{"image_size": 48, "horizontal_flip": true, "head_dim": 48, "qk_norm": true, "width": 128, "optimizer": "muon", "steps": 14800, "batch_size": 64, "lr_schedule": "cosine_restarts", "final_lr_fraction": 0.1, "weight_decay": 0.05}
Rows from block 2 of a small class-conditioned image diffusion model, named by matrix and row number. Rows with one number within an expert belong to one neuron, the router's apart. Each number is 128 + 32 x the weight over its row's rms, rounded and kept within 0 to 255. All counts start at 0.
Before each expert's rows are labels from the 100 images, of 14976 (inputs lightly noised), where the router gives the expert most weight on average: "strongest on" is what is common among them; "colour at peak" is the nearest of a few named colours to the mean colour under the peak. Only what is clearly more common there than usual is listed. The data: photos of plants and fungi (iNaturalist).
# router: slot weights (model.blocks.2.mlp.router.weight, 128x128, trained with AdamW), inputs 0-127
# up: expert up (model.blocks.2.mlp.up, 64x128x128), inputs 0-127
# down: expert down (model.blocks.2.mlp.down, 64x128x128, transposed), outputs 0-127

# expert 9
strongest on: class Liliopsida
colour at peak: pink
router.18 [191 126 130 151 139 155 159 135 147 105 155 106 138  93 108 118 148  93 115 161  83 102 124  81 147 163 100 143 123 188 164  84 145 117 129  95  79 120  70 113 199 124 117 143 138 139 105  93  74 131  96 138 131 125 150 197 133 108 144 144  39  85 117 133 116 125 115 103 175 118 129 118 151 114  90 151 179  90 133 157  85 159 155  68  88 168 141 149 153  95 114 116 145  82 103 178 160  90 113 140 154  73 144 116  89 192 182 103 178 173 139 124 160 100 150 171 104 116 147 158 161 159  58 149 100  71 154 119]
router.19 [ 81 104  78 107  90 136 100 130 111 120 125 113 134 157 125 107 122  64  96 116 117 177 132 117 143  91  94 154 109  92 115 144 121 131  64  92 109  70 139 198 138 158 153 148 123 129 100 132  84 144 136  84  59 100 141 132 142 116  83  79 207 151 108 122 118 153  99 109 130 138 100  82 109 113 112 113 148  69 132 153 142 110  80 138 116 118 145 108  91 106 156 244  92 144 108 126 155 149 145  93  94 164  71  94  87 132 117 116 169  68  73  82  79 128 119  95  90 138 155  66 125 132  99 152 110  90  99 108]
up.18 [140 176 157 163 140 129  78  58 121  95 238 134 178  74  83 116 122 109 135 105 160 134 135 160 119 136 135 111 138  85 179 120 106 121 164 112 121 165  99 126 121 149 107 104 133 106 164  71 108 150 164 114 101 173 126 138 105 135 141 171  96 106 197 107 128 117 184 139 155  93 141 127 147 125 106 165 123 114 143  48  91 147 153 113 135 174 146 148 164 160  90 110 148 126  90  98  97 108 159  71 168 170 115 137 183  87 123 184 139 117 177 151 153 202 145 124 165 170 166  86 160 147 141 131 146 183 129 131]
down.18 [161 101 113 129 179 126 176 170 112 127 119 135 164 120  68 149 100 178  95  56 123 142  94 152 143 151 129 151 154  78  80 148 140 124 147 155 105  72 139  96 150 182 158 149 170 176  85 139 130 163 165 145 145 133 129 101  96 119 145 144  87 168 172 144 138 153 122 127 142 151  69 140  76 153 157 141 127 103 172  47 191 118 135  55 113 117 131 177 121 134 152 183 128 128  62 111 123 158 113 170 131 145 122 183  83  97 180 129 139 190 156 163  83 161 151 170 124 150 148 138 156 151 112  81 138 117  95 164]
up.19 [ 96 163 157 153 150 115 199 125 123 161 122 109 120 142  83 164 119 217 124 137 192 114 154 162 115 167 148 117 129  94  96 103  63 114  96  96 118 153 204 125  84 149 133 135  89 119 129 131 129 135 143 115 205 108 156  94 149 178 112 208 148  90 146 142 111  85 149 144 157 105 125 171 153 106 116  78 140 125 116 154 110 156 123 152 127  94 120 205 131 143  96  59  90 148 114 138 168 140 115 151 136  89 133 119 139  93 142  73 154 168 154 154 137 115 159 116 107  96 142 152 171 192  97 160  97 180  98 186]
down.19 [ 91 142 100 124 145 121 126  74 110 120 105 175 169  95 139  76 104 169 164  91 129 120 123 101 151 121 103  78 127 127 129 147 155  94 135  98 132 161  82  81 163 150  98 101 149 133 159 132  90 177 123  82 142 146 145 117 103 140 178  69  38 202 136  69 150 128 131 135 162 145  85 139 134 107 126  86 131 160 154 139 157  66  75  83 113 111 117 156 157 135  88 198 107  79  78 137 197 141 113 141 136 125 164 130  95 121 129 144 100  79 105 155  83 136 158 115 155 136 112 133 162 203 134 121 131 139 192  72]
up.20 [138 151 143 171 182 175 117  71 115 112  74 105 169  74 120 157 153 199 106 156  97 114 126 101  71 137  97 107 144 130  59 107 103 185 129 109 171 148 135  93 130 133 168 110  91 114 107 123 177 145  20 143 104 132 170 134 113 113 145 162 115 122 130 127 108 123 174 146 162 175 138 160 183 124 151 117 196 148 237  97 149 159  98 186 119 113  94 139 186 142  97 114 143 124 121 166 105 141 106 123 151 144 139 160 125 116 149 131 144 112 105 112 167 151 108 157 154 143 109 190 137 148  80 125 109 107 157 109]
down.20 [ 91  70 117 144  99  91 165 105 136 112 140 130  97 165  86 110  13 157  90 134 117 145 166 143  91 129 100  89 122 103 134 180 189 105 140  87 143  70 144 156 163 122 108 148 140 119 140 188 176 159  72  75 157 109 111 123 126 182  84  96 143 153 172 126 109  89 109 206  88 142 102 123 132 140 132  98 163 152 157 127 151 135 101  90 101 130  81 127 107 127  93 190 147 206  86  96 147 173 190  95 105 110 129 143 115 104 121 119 145  69 110 141 144 118 132 156 129 163 135 147 164 140  78 113 134 120 137 102]
up.21 [135 171 129 215 129 112 113  87 123 109 138 120  95  58  75  71 154  89 136 122 148 105 138  86 126  74 112 112 181 150 139 126 141 157 135  73 107 158 100 142 156 178  81  82  90  79 128 109 156 159 132 140 133  88  97 130  92 128 106 125 139 137 155 136 161 132 153 190 150 172  96 155 116 153  83  93 169 130 127 126 132  86 114 102 128 129 109 161 125 122 138  73  96 151 154 119 176 185 143 147 162 104 172 133 121 108 100 180 182 178 118 139 200  99 158 139  72 131 152 210 130 141 198 100 153 122 110 149]
down.21 [109 137 137 111 118 121 148 152 173 124 128 100 177 142 102  99  77  97 128 155 106  96 121  93 118 181 124 136 117 146 132 153 115 153  92 191  37  88 145 124  76 117 111 113 119 141 167  97  91 148 159 107 140  78 103 132 132 155 172 132 129  86 136 186 144 182 183 210  80 159 196 109 141 165 160 127 115 127 111 111 151 141 144 147 181 146 118 101 169  86 140 160 124 142 121 134  59 121 111 106 198 127 131 105  69  96 163 116 169 152 130 168 116 172 148 172  78 153 143 139 205 119 167  87 141  97 160 128]
up.22 [ 70 133 124 169 133 131  86 175 134  78 103 177 150 131 101 158 126 167  80 161 156 141 158  96 134 107 190 149 212 148 108 113 122 181 156 111 129 111 146 122 120 164  97 160  71  94  88  71 112 158 172  81 170 136  81 147 126 109 121 171 118  39 176  80 148 101 127 113 116  72 122 148 191 143 154 116 151 101 181 134 111 106  97 158 113  86 137 162  68 174  91  86 103 124 161 144  79 148 156 131 158 107 136  85 130 120 139 121  75 153 105 139 173 152 139 121 132  86 152 148 110 109 105 148 178 137 145 134]
down.22 [144 123 137 126 130 129 126  97 148 117 110 132 142 117 108 161  68 141 155 143 122 113 133 115 172 127 126 141  93 189 113 136 124 114  86 100  60 138 142 127 133 197 122 106 120  81 114 151  86 156 143 114 120 151 118  48 123 126 153 122   4 189 145 115 130  84  96  69 156 152 102 158  96 126 168 190  98 132 128 163 164 149 163 129 168 128 159 101 134 125 157 201 138 144 138 174 101  46 157 116 114 129 124 151  80 142  57 164 108 133  73  95 116 113 168 102  93  85  94 116 182 143 141 102 127 111 158 139]
up.23 [168 162 114 167  92 107 133 151 155 157 135 140  94  57 115 171 193 125 103 118 152 139 197  94 130  90 179 120 137 124 113 150 158 120 134 129 156 131 145 135 111  87 138 135 197 156 162 106 136 136 135 119 146 134 150 159 180 127 129 116 116  75 130 127 171 182 165 151  95 110 172 118 139 102 110 133 155 142 100 110 171 180 190 150 173  73 105 115 104 133 124 103 140 102 134  81  27 148 111 163 107 142 138 109 128 153 162  83  97 138 174 104 148 109 115 108 101  69  68 123 242 159 149 110 126 126 159 105]
down.23 [142 116 167 138  77 167 105 154 149 113  90  79 136 145 163 161 115  98 129 138  98 118 128 126  97 106 107 169 179 176 146 142 140 126 110  95  24 139 110 184 124 158 155 103 126 140 173 107 123  41 118 165 119 100 113  79 113 139 170 127 114  34 125 103 198 156 163 103 132 113 120 122 167 134 137 125 126  81 121 146 179 220 151 113  97 103 183 123 142 105 148 142 158 112 126  63 188 137 117 119 159 158 151 135  84 130 188 142 117 102 131 155 136  62 183  90 123 130 132 135 121 116 120 151 129 111 122  89]
up.24 [100 169 124 125 122 100 115 172 143 146 109 190 107  97 231 132 109 126 184 129  75 122 172 109 152 105 141 136  68 154 156  65 147 145 119 127 127 109 141 107 142  80  71  70 134 119  95 134 150 109 150 204 119 149 154 131 196 100 117 140  78 125 141 130 146 151  98  69 135 142 190  84 127 132  83 204  94 165 149  77 106 172 121 118 141 160  92 163 134  87  56  98 145  99 142 121 161 135 146  91 131 143 142 122 107 124 119 137  94 147 130 104 144 145 115  97 154 104 152 132 154 221 110 124 111  91 108 128]
down.24 [119 145 134 124 129 155 104 139 121 151 101  89 148 150  85 143 132 130 113 164 129 136 137 142  76 122 118 143 156 177  61 150 132 122 118 132 163 128 148 133 113  91 145 182 156 138  95  98 138 112 166  97 152 132 154 193 109  60 148 130 161 115 109 123 188  93 183  53 122 200 167 115 108 119 148 109 188 137 132 172 146 104 107  99 185  85 200 129 141 213  99 141 144 121 122 134 176 167 134 136 138 209 150 114  71 124  91  97 183 133 169 116 113 125 115  84 189 145 144 127  98 145 137 193  91 167 143 144]
up.25 [176 158 120  73 110 173 169 172  90 102 160  85 121  98 117 148 108 123 159 116 166 177 147 182 100 151 165 141  95 145 123 127  66 115  78 198 114 129 119 162  74 123 197 112  94 119 134 103 115 172  91 128 162 148 103 155 142 106 108 148 110 182 118 120 127 112 123 130 146 186 144 157 143 170 144 159 134 154 123 129 150 213 179  97 201 113 172 135 126 146  87 133 134  97 134 121  81  42 103 125 156  82 127 143 111  89 126 147 152 177 134 145 118 113 154 171 133 147 123 162 159 108 165 121 191 189  99 144]
down.25 [124  93 122 130 101 131 112 121  79  94 225 169 138 139 104 158 131 134  89 153 125 163 132 131 156 136  85 161 124 133 132 200 108  98 113 127 168 107  89  69 152 121 138 155 172 123 154  75 140 190 111 113 136 111 112 163 136 104  73 112 122 128 167 182 125 102 145 151 145 124 160  87 100 137 110 107 113 160 133 104 106  96 125 162 165 155 151  98 120 144 147 189 170 101 106 150 173 148 190 137  34 100 145 131 143 102  96 135  51 131 105 155  88 151 112 180  81 142  73 117 121 107 180 158 135  63 133 183]

# expert 54
strongest on: order Asterales; family: Asteraceae
colour at peak: yellow; orange
router.108 [ 91 110  85 128  81 141 227 128  77 107 116 142 157 127 180 154 135 171 135 104 157 130  87 105  91 121 142 141 149 129 175 146 121 144 133  83  63 120 197 136 123  58 131 125 124  99 115 166 117 111 128 109 138 114 122 155 192 161 127 116  74 111 149 117  86 167 163 137 152 119 156 147 158 162 105 159 152 117  90 134  84 172 224 162 147 146 146 100 128 144  87 134  76 143 145 114  70  73  96 145 127 133 126 141 111 130 125  56 117 167 133 161  96  85 121  79 123  92  71 141 166 169 120 112 100 134 122 188]
router.109 [ 86 158  61  47 145 122 138 107 136 165 100 168 144 125 131 179  90 101  92 107  72 164 145 119 164 148  95 154 181 112 142 132 144  62 101 114  91 142 156  91 153 175 106 159 133 162 156 154 151 133 128 133 125  83 129 104  78  80 104 110 115  86 155  96 135 128 101 135 112 157 137 170 127  83 121 168 145 157 144 155 156  93 117 123 171  89  98 158 167 117  98 117  98 125  79  23 119 151 160  59 169 146 193 107 127 140 159 157 142 139 152 128 196 129 138 127  98 141 129 132 167  80 115 131 185  96 134 169]
up.18 [151 151 161 109 137 115 162  82 136 142 125 107 130 186 138 158 140  86 133 100 137  94  98 104 110 148 112 122  79 140 158 104 189 163 183 171 116 104 126 182 116  94 124 162 194 146  89 124 117 103 165 151 152 151 125 113 190 147 189  56 141  84 116 152  85 137 114 144  77 123 139 198 143 127 146 112 121 126 198 194  76 164 134 123 153 164 135  98 118 177 124  84 125  87 171 161 104 113 101 157 123 121 143 155 139 164 165 137 136 117 179 186  24 126 136 122  81  89 133 112 136 162 153 150 133 123 159 110]
down.18 [145 136 156 177  78 116  85 168 132 169 136 125 154 144 102 116  95 147 125 128 133 179  79 105 117  72 132 114 112 116 159 125  76 119 126 116 122 173 158  22 128 133 146 184 145 119 197 204 115 154 104 132 127 156 110 143 215  89 141 113 108  62 140 174 170  97  54 127 112 123  98 199 122 151 114 151 176 136 183 133 138 135 109 115  67 136 117 159 141 129 135 121 147 132  99 107 169 137 134 124 120 172 160 104 107 128 143 132 125  89  93 131 149  69 121 104  86 154 147  86 132  76 141  65 139  96 131  99]
up.19 [142 144 121 115  78 131 116  72 133 121 110 164 149  78 145  90 108 142 165  84 126 160 182  80 170 144  87  85 123 124 177 126 158  96 124  61 162 124 139 114  75 148  97 151 131 123 153  81 133 172 171 154 190 151 148 128  82 140 102 162 141 112 159 132 123 163 137 185 153 105 159 134 144 147 152 149 128  75 139 120 117 147 165 123 137 135  93 184 100 147 161 107 145  82 217 163 137  95  80 173 126 165 134 112 146 144 195 168 138 134 174 127  91 149  76 140 122 161 116  70  72  76 155 135 157  77 174 141]
down.19 [172 124 121 112  48 121 124 190 103  94 155 151 138  78 142 107 133 140  88 154 174 132 171  72  96 129 129 136  79  67 133 110 140 180 105 147  76 124 119  92  85 134 167 141 176 146 143 104 162 101 195 171 134 122 165 123 114 130 147 149 126  54 147 101 134 133 156 106 133  95 100  89 164 160 102 191 131 126 110  59 134  97  94 152 139 125 134 119 175 139  76 195 148 109 103 147 127 190 177 126 131 137 151  99 102  48 143 152  93  90 118 155 166 157 156 123 139 144 156  75 168  97 164 111 106  99 142 136]
up.20 [100 188  87 112 118 152 114 175 134 127 104 165 164 202 100 137 162 123 113 160 152  55 114 106 115  97 111  91 145 111 191 123  78 139 152  89 147 142 106  43 175 109 182  98 153 138 122 157  85 171 149 113 137 140 172  90 140 146 111  85  97  80 130  99 124 132 103 121 181 135 107 121 155 148 149 147 149 129 145 171 115 123 144 154 132 153 100 140  98 172 126  92  96  86 137 155 127 101  49 153 122 112  83 106 134 124 189 170 106 115 126 135  30 121  75 154 148 146  97 100  99 156 144 163  92  99 186 117]
down.20 [145 141  69 154  89 215  78 102  74 107 186 154 115 161 161  95 102 131 141 109 136 101  91  96  93 160 171 109 145 164 177 139 115 142 137 149 100 123 158 151 133 159 161  92 118 110 138 106 155  63 151 120 119  96  99 154 140 148 143  69  93 113 129 186  97  92 133 128  86  87  97 152 181 155 113 108 157 112 115  91 105 125  67 133 171 165 114 131 125 165 123 180 164  81  98 131 184 151 179  82 107 191 156 117 131 153 125 111 103 104 125 114 184 103 106 142 170 142 116  72 134  53 145 175 151 142 130 156]
up.21 [161 168 142 138 212  93 136 136 120 110 149 158 147 131  99 101 116 142  98 154 122 105 122 192 126 160  59  97 102  78 152 189 120 103 135 184  99 187  96 137 140 172 105 157 169  84 128 151  93  73 101 142 141 127 130 105  79 145  80 104 128 164  82 170 156 134 135 114 140 126 119  94 127 114 103 120 123 156  99 112 145 132 226 100  94 123 148 164 164 181 135 136  95  86 151 124 119 140 148 139 149 135  50 137 153 104  93  90 126 104 162 210  88 121 129 114 180 124 106 155 188 106 157 112  77 120 171 124]
down.21 [196 191 151 145 146 169 127 109 130 155 140 167  96 110 149 177  75 122 122 119 143 167 125 105 109 103 111 154  81 132 118 111 141 129 108  44 205 173 173  90 135  89 172 103 159 143 108 106 159  95 128 125 132 134 151 140 114  70 127 148  53 166 147 178 120 106 122  84 152 132 137 114  98 105  96  73 141 121 139  98  87 141 158 122 165 175 121 130 135 146 139 122  89 103 142 138 127  83  98 110 103 164 138 136 154  97 108 129 144  96 113 171 108 138 226  76  45 110 126 161 151 123 122 149 129 131 110 219]
up.22 [132 139 148 146 140 172 139 161 163 166 121  83 155 130 136  71 152  70 126 122 148 127 102 146 159  73 194 105 137  59 155 115 166 121  93 111 118 121 125 143 154 179 107 125  38 110 158 138 130 152 210 150 164 140  85 119 102  92 145 185 132 136 146 110 133 133 118 130 149 153  82  99 163 123 147 156  98  83 150 151  90  43 143 126 112 113 145  91 100 102 174 116 140 135 100 175  79 220  95 102 194 134 124  94 102 107 109 166 163 135 147 149 160 152 178 146 129 124  85 143 177 120 137 152 107 106 172 115]
down.22 [ 69  74 142 105 132 105  91   3  81 127  88 143 107 111 129 138 103 118 138 122 145 113  94 107 103 160 185 110 158 237 178 142 116 161 163 143 176 107 135 157 187 109  96 141  86 127  79 128 141 109 143 110 130  90 143 146  80 140 123  97 159 107 156  97 105 151 122 140 141 118 177 168 168  89 111 121  99 124 115 154 122 128 111 171 177  97 105 146 112  54 123 135 105 157 110  96 171 112 127 113  96 172 113 135 108 144 140 104 117 169  83 133 114 168 106 132 172 180  62 147  77 137 125  95 149 124 147 141]
up.23 [ 71 146 138 170 137 101 102 152 128 107  82  91  92 120 145 172 110 158 171 156 216 196 153  98 116  91 152  53  62 163 164 136 145  82  92 132 152 109 164 124 150  81 142 134 170 131 102  99 167 119 134 115 176 103 109 130 135  82 156 157 123  67 142 127 116 123  97 107 131  78 169 122 124 198  52 134 105 111 140 122  76 141 102 142 112 106 171 144 141 123 119 114 120 175 119 158 163 167 112  90  89 170 132 141 107 115  96 168  91 139 130 155 132  99 117 171 132 130 205 146 114 162 136 189 164 164 157 134]
down.23 [116 150 125 115 152  93 142 160 134 131 108 134 174  63 118 200 159  77 158 146  97  87  97 154  90 195 132 120 128  38 115 115  74  86 145 166 134  78 138 104 110 122 145 191  80  75 116 128 139  68  98 126 103 125 101 115 101  93  74  85  79 124 117 175 200 130 164 138 116 166 131 129 101 127  74 169 114 120 142 129 102  90 133 124 151 107 148 135 163 105 108 160 118 187 115 173 175 113 102  62 127 132 123 114 107 132 126 183 124 159 133  92  96 133 167 119 158 146 176 167 162  98 137 107 106  98  84  98]
up.24 [133 133  97 141 126 130  78 133 136 100 107 116 151 162 104 101 140 132 121  73 160  76 102  96  40 186 115 137  97 108 101 147 157 157  95 163 151 159 142 138 161 177 121 148 142 119 170 131 196  56 172 136 109  97 122 123 128 116 135 146 119 138 135 134 146  71 127 147 130 130 150  80 117  92 187 162  54  82 143  79 145 141 146 102  94 177 149 103 136 117 147 199 134 169 139 166 184  77  78 190 117 125 173 144 153 116 101 173 142 172 165 183 115 147 173 184  85 128 112 157 139  99 107 104 111 157 115 137]
down.24 [152 155 122  97 186 158 180  87 160 160 101 100 143 151 109 145 152 108 101 134  82 205 104  98 161 160 118 116  51 153 163 132 188 149 152  96 125  91 104 121 159 140 192 113 133 133 125 167 146 157 157 151  47 147 122 128 101 144 166 136 123 135 187 105 172 185  83  76 116  98 102 109 143 116 117 130  69 117 123 110 127  94 140 135 159 153 119 137  93  59 114 206 119 114 161 120 119  91  94  48 121 156  85 117 148 159 157 179 164 135 106 135 113 142 140 131 117 116 167 141 149 183 101 123 191 123 122 154]
up.25 [ 91  88  82 137 141  69 116 103 168 134 181 169  89 164 168 127 169 109 164 110 136 132 152 105 148 114 158 144 171  85  95 138 173 180  90 117 136 125  79  75 129 142 153 146 140 141  88 155 118 123 152  51  71  86 138 149  62 125 128 109  41 141 136 149 152 142 123 106 136  91 108 104 159 108 137 110 168 178 145 117 174 122 120 121  86 133 156 114 159 209 151 140 165  48 134 107 117 147 118  91 154 146 145 128 125 135 147 154 155 115 112 169 153 125  96  98 205 195 116 132 137 133  94 143 121 127  58 106]
down.25 [169 149  77 107 158 129  91 118 110  98  61 152 156 189 133 125  82 160 156 150 108 128 131 139 117 133  97 150 108 122 144 114 106 166 131 142 167 184  36 118 157 149 175 150 178 114 141  80 121 148 106 161 148 112 143 156 120 129 147 167  78 129 142 165 176 134 101 148 180 139 135 159 157  94 123  57 157 118 160 129 127 117  94 113 152 144 114 133  76 201 126 150 141  91 109 109 193 100 117 163  58 103 167 119  96  81  85 169 134 133 175 112 110 183 135 127 173 129 165 106 182  85 141 139 188 147 117  80]

# expert 17
strongest on: class Liliopsida
colour at peak: blue; cyan
router.34 [126 136 121 139 169 115  76 140 128 159 148 144 108 170 131 156 119  80 166  75 111 147 147  98 151 134 117 134  37  82 122 148 152 129 156 152 191  83 118  63 138 138 127  91 138  66  92 131 115 174 122  91 100 146 103 136  86 115 117 152 149 140 123 106  89  50 114  79 112  98 172 120 132 137 128  93 155 122 133 124 161 108  70 130 113  82  36 130 131 138 201 183 163 137 102 138 176 116 164 144  54  82  74 148 122  86 156 176 155 112 121 106 155 140 132  94 128 118 156 100 106 179 106 115 115 150  82 113]
router.35 [120 101 142 130 159 153 104 115 130 141 137 182 124 180 127 164 108  58 170 131 120 139 121  87 121 111  59 131  54 121 106 123 110 153 111 133  72 106 109  98 133 128 121 144  98  86 126 186 154  81 134 118 142 162 119  67 139 138 106 116 139 135 117  72 135  87 114 129 104 118 144 157 107  81 139 135 156 117 137 123 123  81 168 114  91 132  43 178 126 121 179 202 110 145 163 160 171 141 137 128  98 129  56 121 161 116  29 154 160 110 162 116 158 173 126 142 183 117  96 114 164  97 125 217 113 123 137  84]
up.18 [187 126 110 107 122 167 147  44 129 202 107 154 137 126 168 129  89 149 118 135 160 104  67  92 109 113 164 124  90 106 143  95 130 158 161 147 100 115 135  90 147 149 110 131 128 142 150 186  79  97  86 141  74 155  92 165 165 150 166 127 149 127 101 141 136 151 155 114 153 173 118 127 188 123  99  82  68 173  93 155 133 152  68 171 163 159 155  82 201 157 179  93  84 107 153  80 150  94  83 153 151  86 147 120  94 142  76 172 174 125 169 137 126 107 172 126 100 137 125  85 150 142 138 100 134 101 123 120]
down.18 [118 154 152 142 107 104 165 170  99 174 151  95 152 116 165 101 171 133 165 142 156 126 128 122 156 109 173 134  47 104 142  96 187  69  64 103 167 110 102 192 157 115 128  94 119 141 140 134 157 150 156 128 154 141 172  71 135  92 116 129 211 167 136 128 146 117 157 129 143 160 116 135 125 158 131 101 141  47 138 152 141 124 183 162 149 120  82 169  98 166  91 169 153 120 147 143  47 121  97 162 113 169 167 133 155 135  30  97 145 142 116  96 146 110 120 149  83 144 117  88  87 118 114 118  68 134 141 141]
up.19 [ 88 167 130 116 143 136 116 178 211  81 149 152 197 122 127 117 126 157 115 118 155 131  81 134  69 100 144 139 112 150  99 108 180 144 160 109  82 153 102 141 167 152 132 123 152 150 112 146 119  83  97 162 182 145 107  91 117 118 157 171 116 165 142 101 163 127 144  87 130 140  89 157 122 142 153  58 119  97 171 142 166 176  90  90 158  95 130 147 117 146 115 154 167 111 108 131 143  86  71 109 156  46 137 106 178 131  77  91  62 102 141 164 185 160 132 155 117  92 134 120 111 175  86 102 117  69 184  97]
down.19 [178 116 144 172 104 153 119 170 134  61 195 135 162 117 152 102 125  81 188 128 112 126 134  96 110 145 144 120  80  58 116  91  89  96 110 125  93 107  71 110 125 142 156  84 126 157  98 113 122 180 135 151 145 113 168 185  92 127  91 154 102 169 139 141 132 148 149 121 104 109 128 143 176 125 153  86 123 111 124 138 137 149 148 127  80  80 147 112 156 146 173 206 159 145 175  89  99 191 138 162  62 151 135 147  88 139 117 105 116 114 101  69 102 188  79 153 119 153 148 154 155  43 111  98 121 108 177 124]
up.20 [135 158 141 106  93 126 145 162 102 148 142 151 121 124 218 159 158 106 107  98  86 148  79 154 154 139 168 159 109 147 170 167 120  91 142  97  60 147 132  52 152  43 120 142 174 131  97 135  97 143 121 115 112 106 182 153 157 150 148  71 135 137 124 157 121 140 133 137 115 125 115 107 159 117 123 127  85  94 135 101  74 142 178 124 194 136 136  59 109 179 155 134 104  92 134 134  81 106 110 112  79 102 127 174 117 132 141  80 141  51  95 113  83 117 123 136 114  94 108  71 219 140 109  84 138 129  96 120]
down.20 [107  68 104 124 129  81 102 106 106 148 102 116 121 122 189 140 126 136 163 148 141 134 104 115 147 128 230  99  71 167 135 155 147 137 120 146 148 173  64 199 137 179  75 138 144 180  95 168 139 101 136 109 142 128  51 128 105 111 153  49  66 132 143 145 156  95 111 109 127 134 128  96 156 126 115 168 162 135 121 122 121 144 180 135  79 166 138 173 136 186 154  99 120  95 132 142 166 159 119 126 153 151 124  97 152  97 153 106 120  45  88 127 183 132 117 129 109 126 140 115 106  41 153 130  69 123 131 120]
up.21 [161 124 136 112 132 158  65 139 124 126 123 103 154 182 159 106  76 117 134 172 126 124  95 179 141 146  69 134 121 146 134  83 171 134 132 129 122 166 114 141 120  73 110 195  85 158 127 115 142  64 125 160 150 142 165 162 133 166 110 109 131 164 125  46 180 161 107 118 157 141 142 156 122  50 124 134 148 147 139 145 145 151 163  75 102 137  91 163 137 176 159 155 138 118 130 157 150 119 124 155 200  57 162 129  99 103 151  90 117 122 180 134  56 125 144 156 157 116 133 102  72 144 128 219 176 155 165 154]
down.21 [ 79 157 123 121 125 133 154 162 150 144 110 151 134 128 221 150 119 137 148 121 132 125 107 120 173  91  86 132 108 106 107 108 167  68 127 134 140 149 153 135 144 176 113 114 159 104 174 159 122 151 118 197  77 150  85 141 144 109 121  75 128 178 125 103  89  81 146 144  79 132  84 141 118 101 141 132 209 120 148 106 185  97 121 154 188 123 147 117 110 155  94  93 127  78 158 173 111  68 137 145  98  94 112 177 140 139 152  93 102  23 135 100 105 102 159 108 154 112 129 129 231 125 118 168 143 111 157 127]
up.22 [149 107 129 113  82 196  59 138 133 114 130 213 135  99 161  92 138 104 136 114 125 141 110 114 159 120 159  64 143 148 126 106  86 120 126 169  90 148 161  96 121  66 128 117 132 148 155 173 159  94  81 139 116 128 179  81 140 143 102 116 114 144 135  85 156 163 126 111 181 124 148 122 124  64 113 137 142 162 155 163 137 160  83 134 111 125  74 102 180  88 106 132 147 152  93  92 207  74 143 133 201 137  49  50 111 114 201 122 137 118 151 153 151 147 146 161 149 130 169 108 158 136 127 134 133 112 127 176]
down.22 [120 148 104  84  67 177 157 107 149 103 126 150 158 109 165 171  85 108 183 171 109 168 111 159 140 140  98 212 142 107 102 148 129 125  93  95 157 180 144  99  86 215  82  94 120 132 132 127 118 111 126 156 110 126 166 148 101 140 103 139 114 199  89 185 123 136 110 120  79 106 108  92 125 196 144 120  89 126 132 111 143 113 153 163 121 119 144 147 102 146 131 124 106 128 119  88 110 115 118 133  73  79  94 224  76 165 184 129  57  96 118 114 123 138 147 127 130 126 151 139  72 116 117  75 122 109 130 190]
up.23 [106 119 106 128 146 101 146 114 108 129  92 138 119 144 110 197 193 124  63 120  73 152 105 127 197 122 173 176  91 176 175 141 115 147 100 105 128  89 129 129 198 127 116 116 156 111  55  81 134 128 110  73 117 107  97 102 136 126 148 159  70 149 149 169 208 110 106 164 141 130 145 105 135 117 169  93 126 150  71 107  63 143 137 173 135 154 162 121 106 141 156 157 121 120 170 135  52 135 103 115  91 156 167 129 128  87 124 143 176 160  86 124 174 105  87  68 150 101 112 129 177 124 147 139 138 154  70 117]
down.23 [113 155 144 141  86  84  85 177 126 143 141 110 156 126  99 108  80 146 114 124 112  93  99 132 119 126 151 134 163 136 132 156 209 142 105 149  76 145  89  93 106  88 122 137 164 116 181 113  95  92 174  80 108 138 134  98 136 136 179  76 139  84 126  88 146 144 148 125 142 101 138 104 172  68 189 138 151 136  83 127 161  83  47 123 141 131 102 176 154 146 125 143  94 159 164 126 128 192 128  79 212  93 117 114 135  90 145 187 121 102 180 120 167 103 118 124 183 148 188 119 171 134 132  92  97 159  99  80]
up.24 [185  85 134 133 159 161 169 132 167 112 143 204 157 108 108 103 129 100 159 119 149 158 135 125 161 143  54 212 132 131  86 121 131  99 147 121  92 106 130 138 123 178 127 152 101 143 164 136 172  99 135  93  95 126 117 128 110 152 129 161  41 119 135 174  78 129  75 141 100  66 107 149 145  92 166 120 150 117 149 121 102  86 104 131 135 158 176 197 173  77 138  98 127 112 160 119 183 151 140 102 170 151 151 108 152 140 180 113 191 129 154 128 155 163 152 168 104 131 164 142  60 158 123 125 162 144 170 189]
down.24 [146 160 148 181 150  98  90 219 104 114 139 121 104 131 123 142 145 132 146 170  79 117 184 127 167 149  92 161  86 116  60 128  62 147  92 154  49 158 100 125  85  64 100 146 141 138 108 120 107 109 127  96 113 120 169 128  97  92 118 163 126 157 109 149 121 125  95 163 128 147 146 121 148 137 112 154 132 152  66 129 162  70 172 128 125 190 110 132  83 125 133 207 129 173 144 161 106 136 133  69 149 108 112 157 117  72 173  51 128 105 142 129 124 114 181 166 175 108 137 163 180  94 135 119 100 116 116 153]
up.25 [107  76 144 158 148 207 151 136 120 144 118 120 165 113 133 124 164 112 127 127 150 139 154 122  85 119  95 167 120 164 133 114 203 101 127 118  70 140 124  36 110 143 140 131 158  76 137 143 110 118 123 156  66 129 100 125 170 165 101 149 136 109 119 134 177  91 105  94 143 135 154  91 106 161 115  76  99 109  94 129  83 100 168 136 156 137 163 152 153  93 136 160  76 101 149 128 147 135 143 117  77 143 104 138  99  90  80 161 139 107 144 145 201 111  99 136  78 121  86 143 155 159 118 255  95 117 148 147]
down.25 [133 162 138 107 150 117 124 149 148 216 108 157 147 140 141  96 135 176  97 108  99 100  73 136 121 152  72  97 166 122 135 161  89 148 121 160 152 125 146 211 117 122 115 120 128  91 114 121 115 178 109 138 158 106 122 118 176 120 142  94  16  94 147 125 114  65 112 176 148 152 142  94 105 102 109 152 178 129  94 108  93 116 132 148 147 157 127 120 131 118 149  70 101  63 117 205  89 151 132 134  84 111 151 120 167 120 170 107 187 135 149  86 105 125  69 162 127 123 110 153  33 111 127 126 104 133 139  83]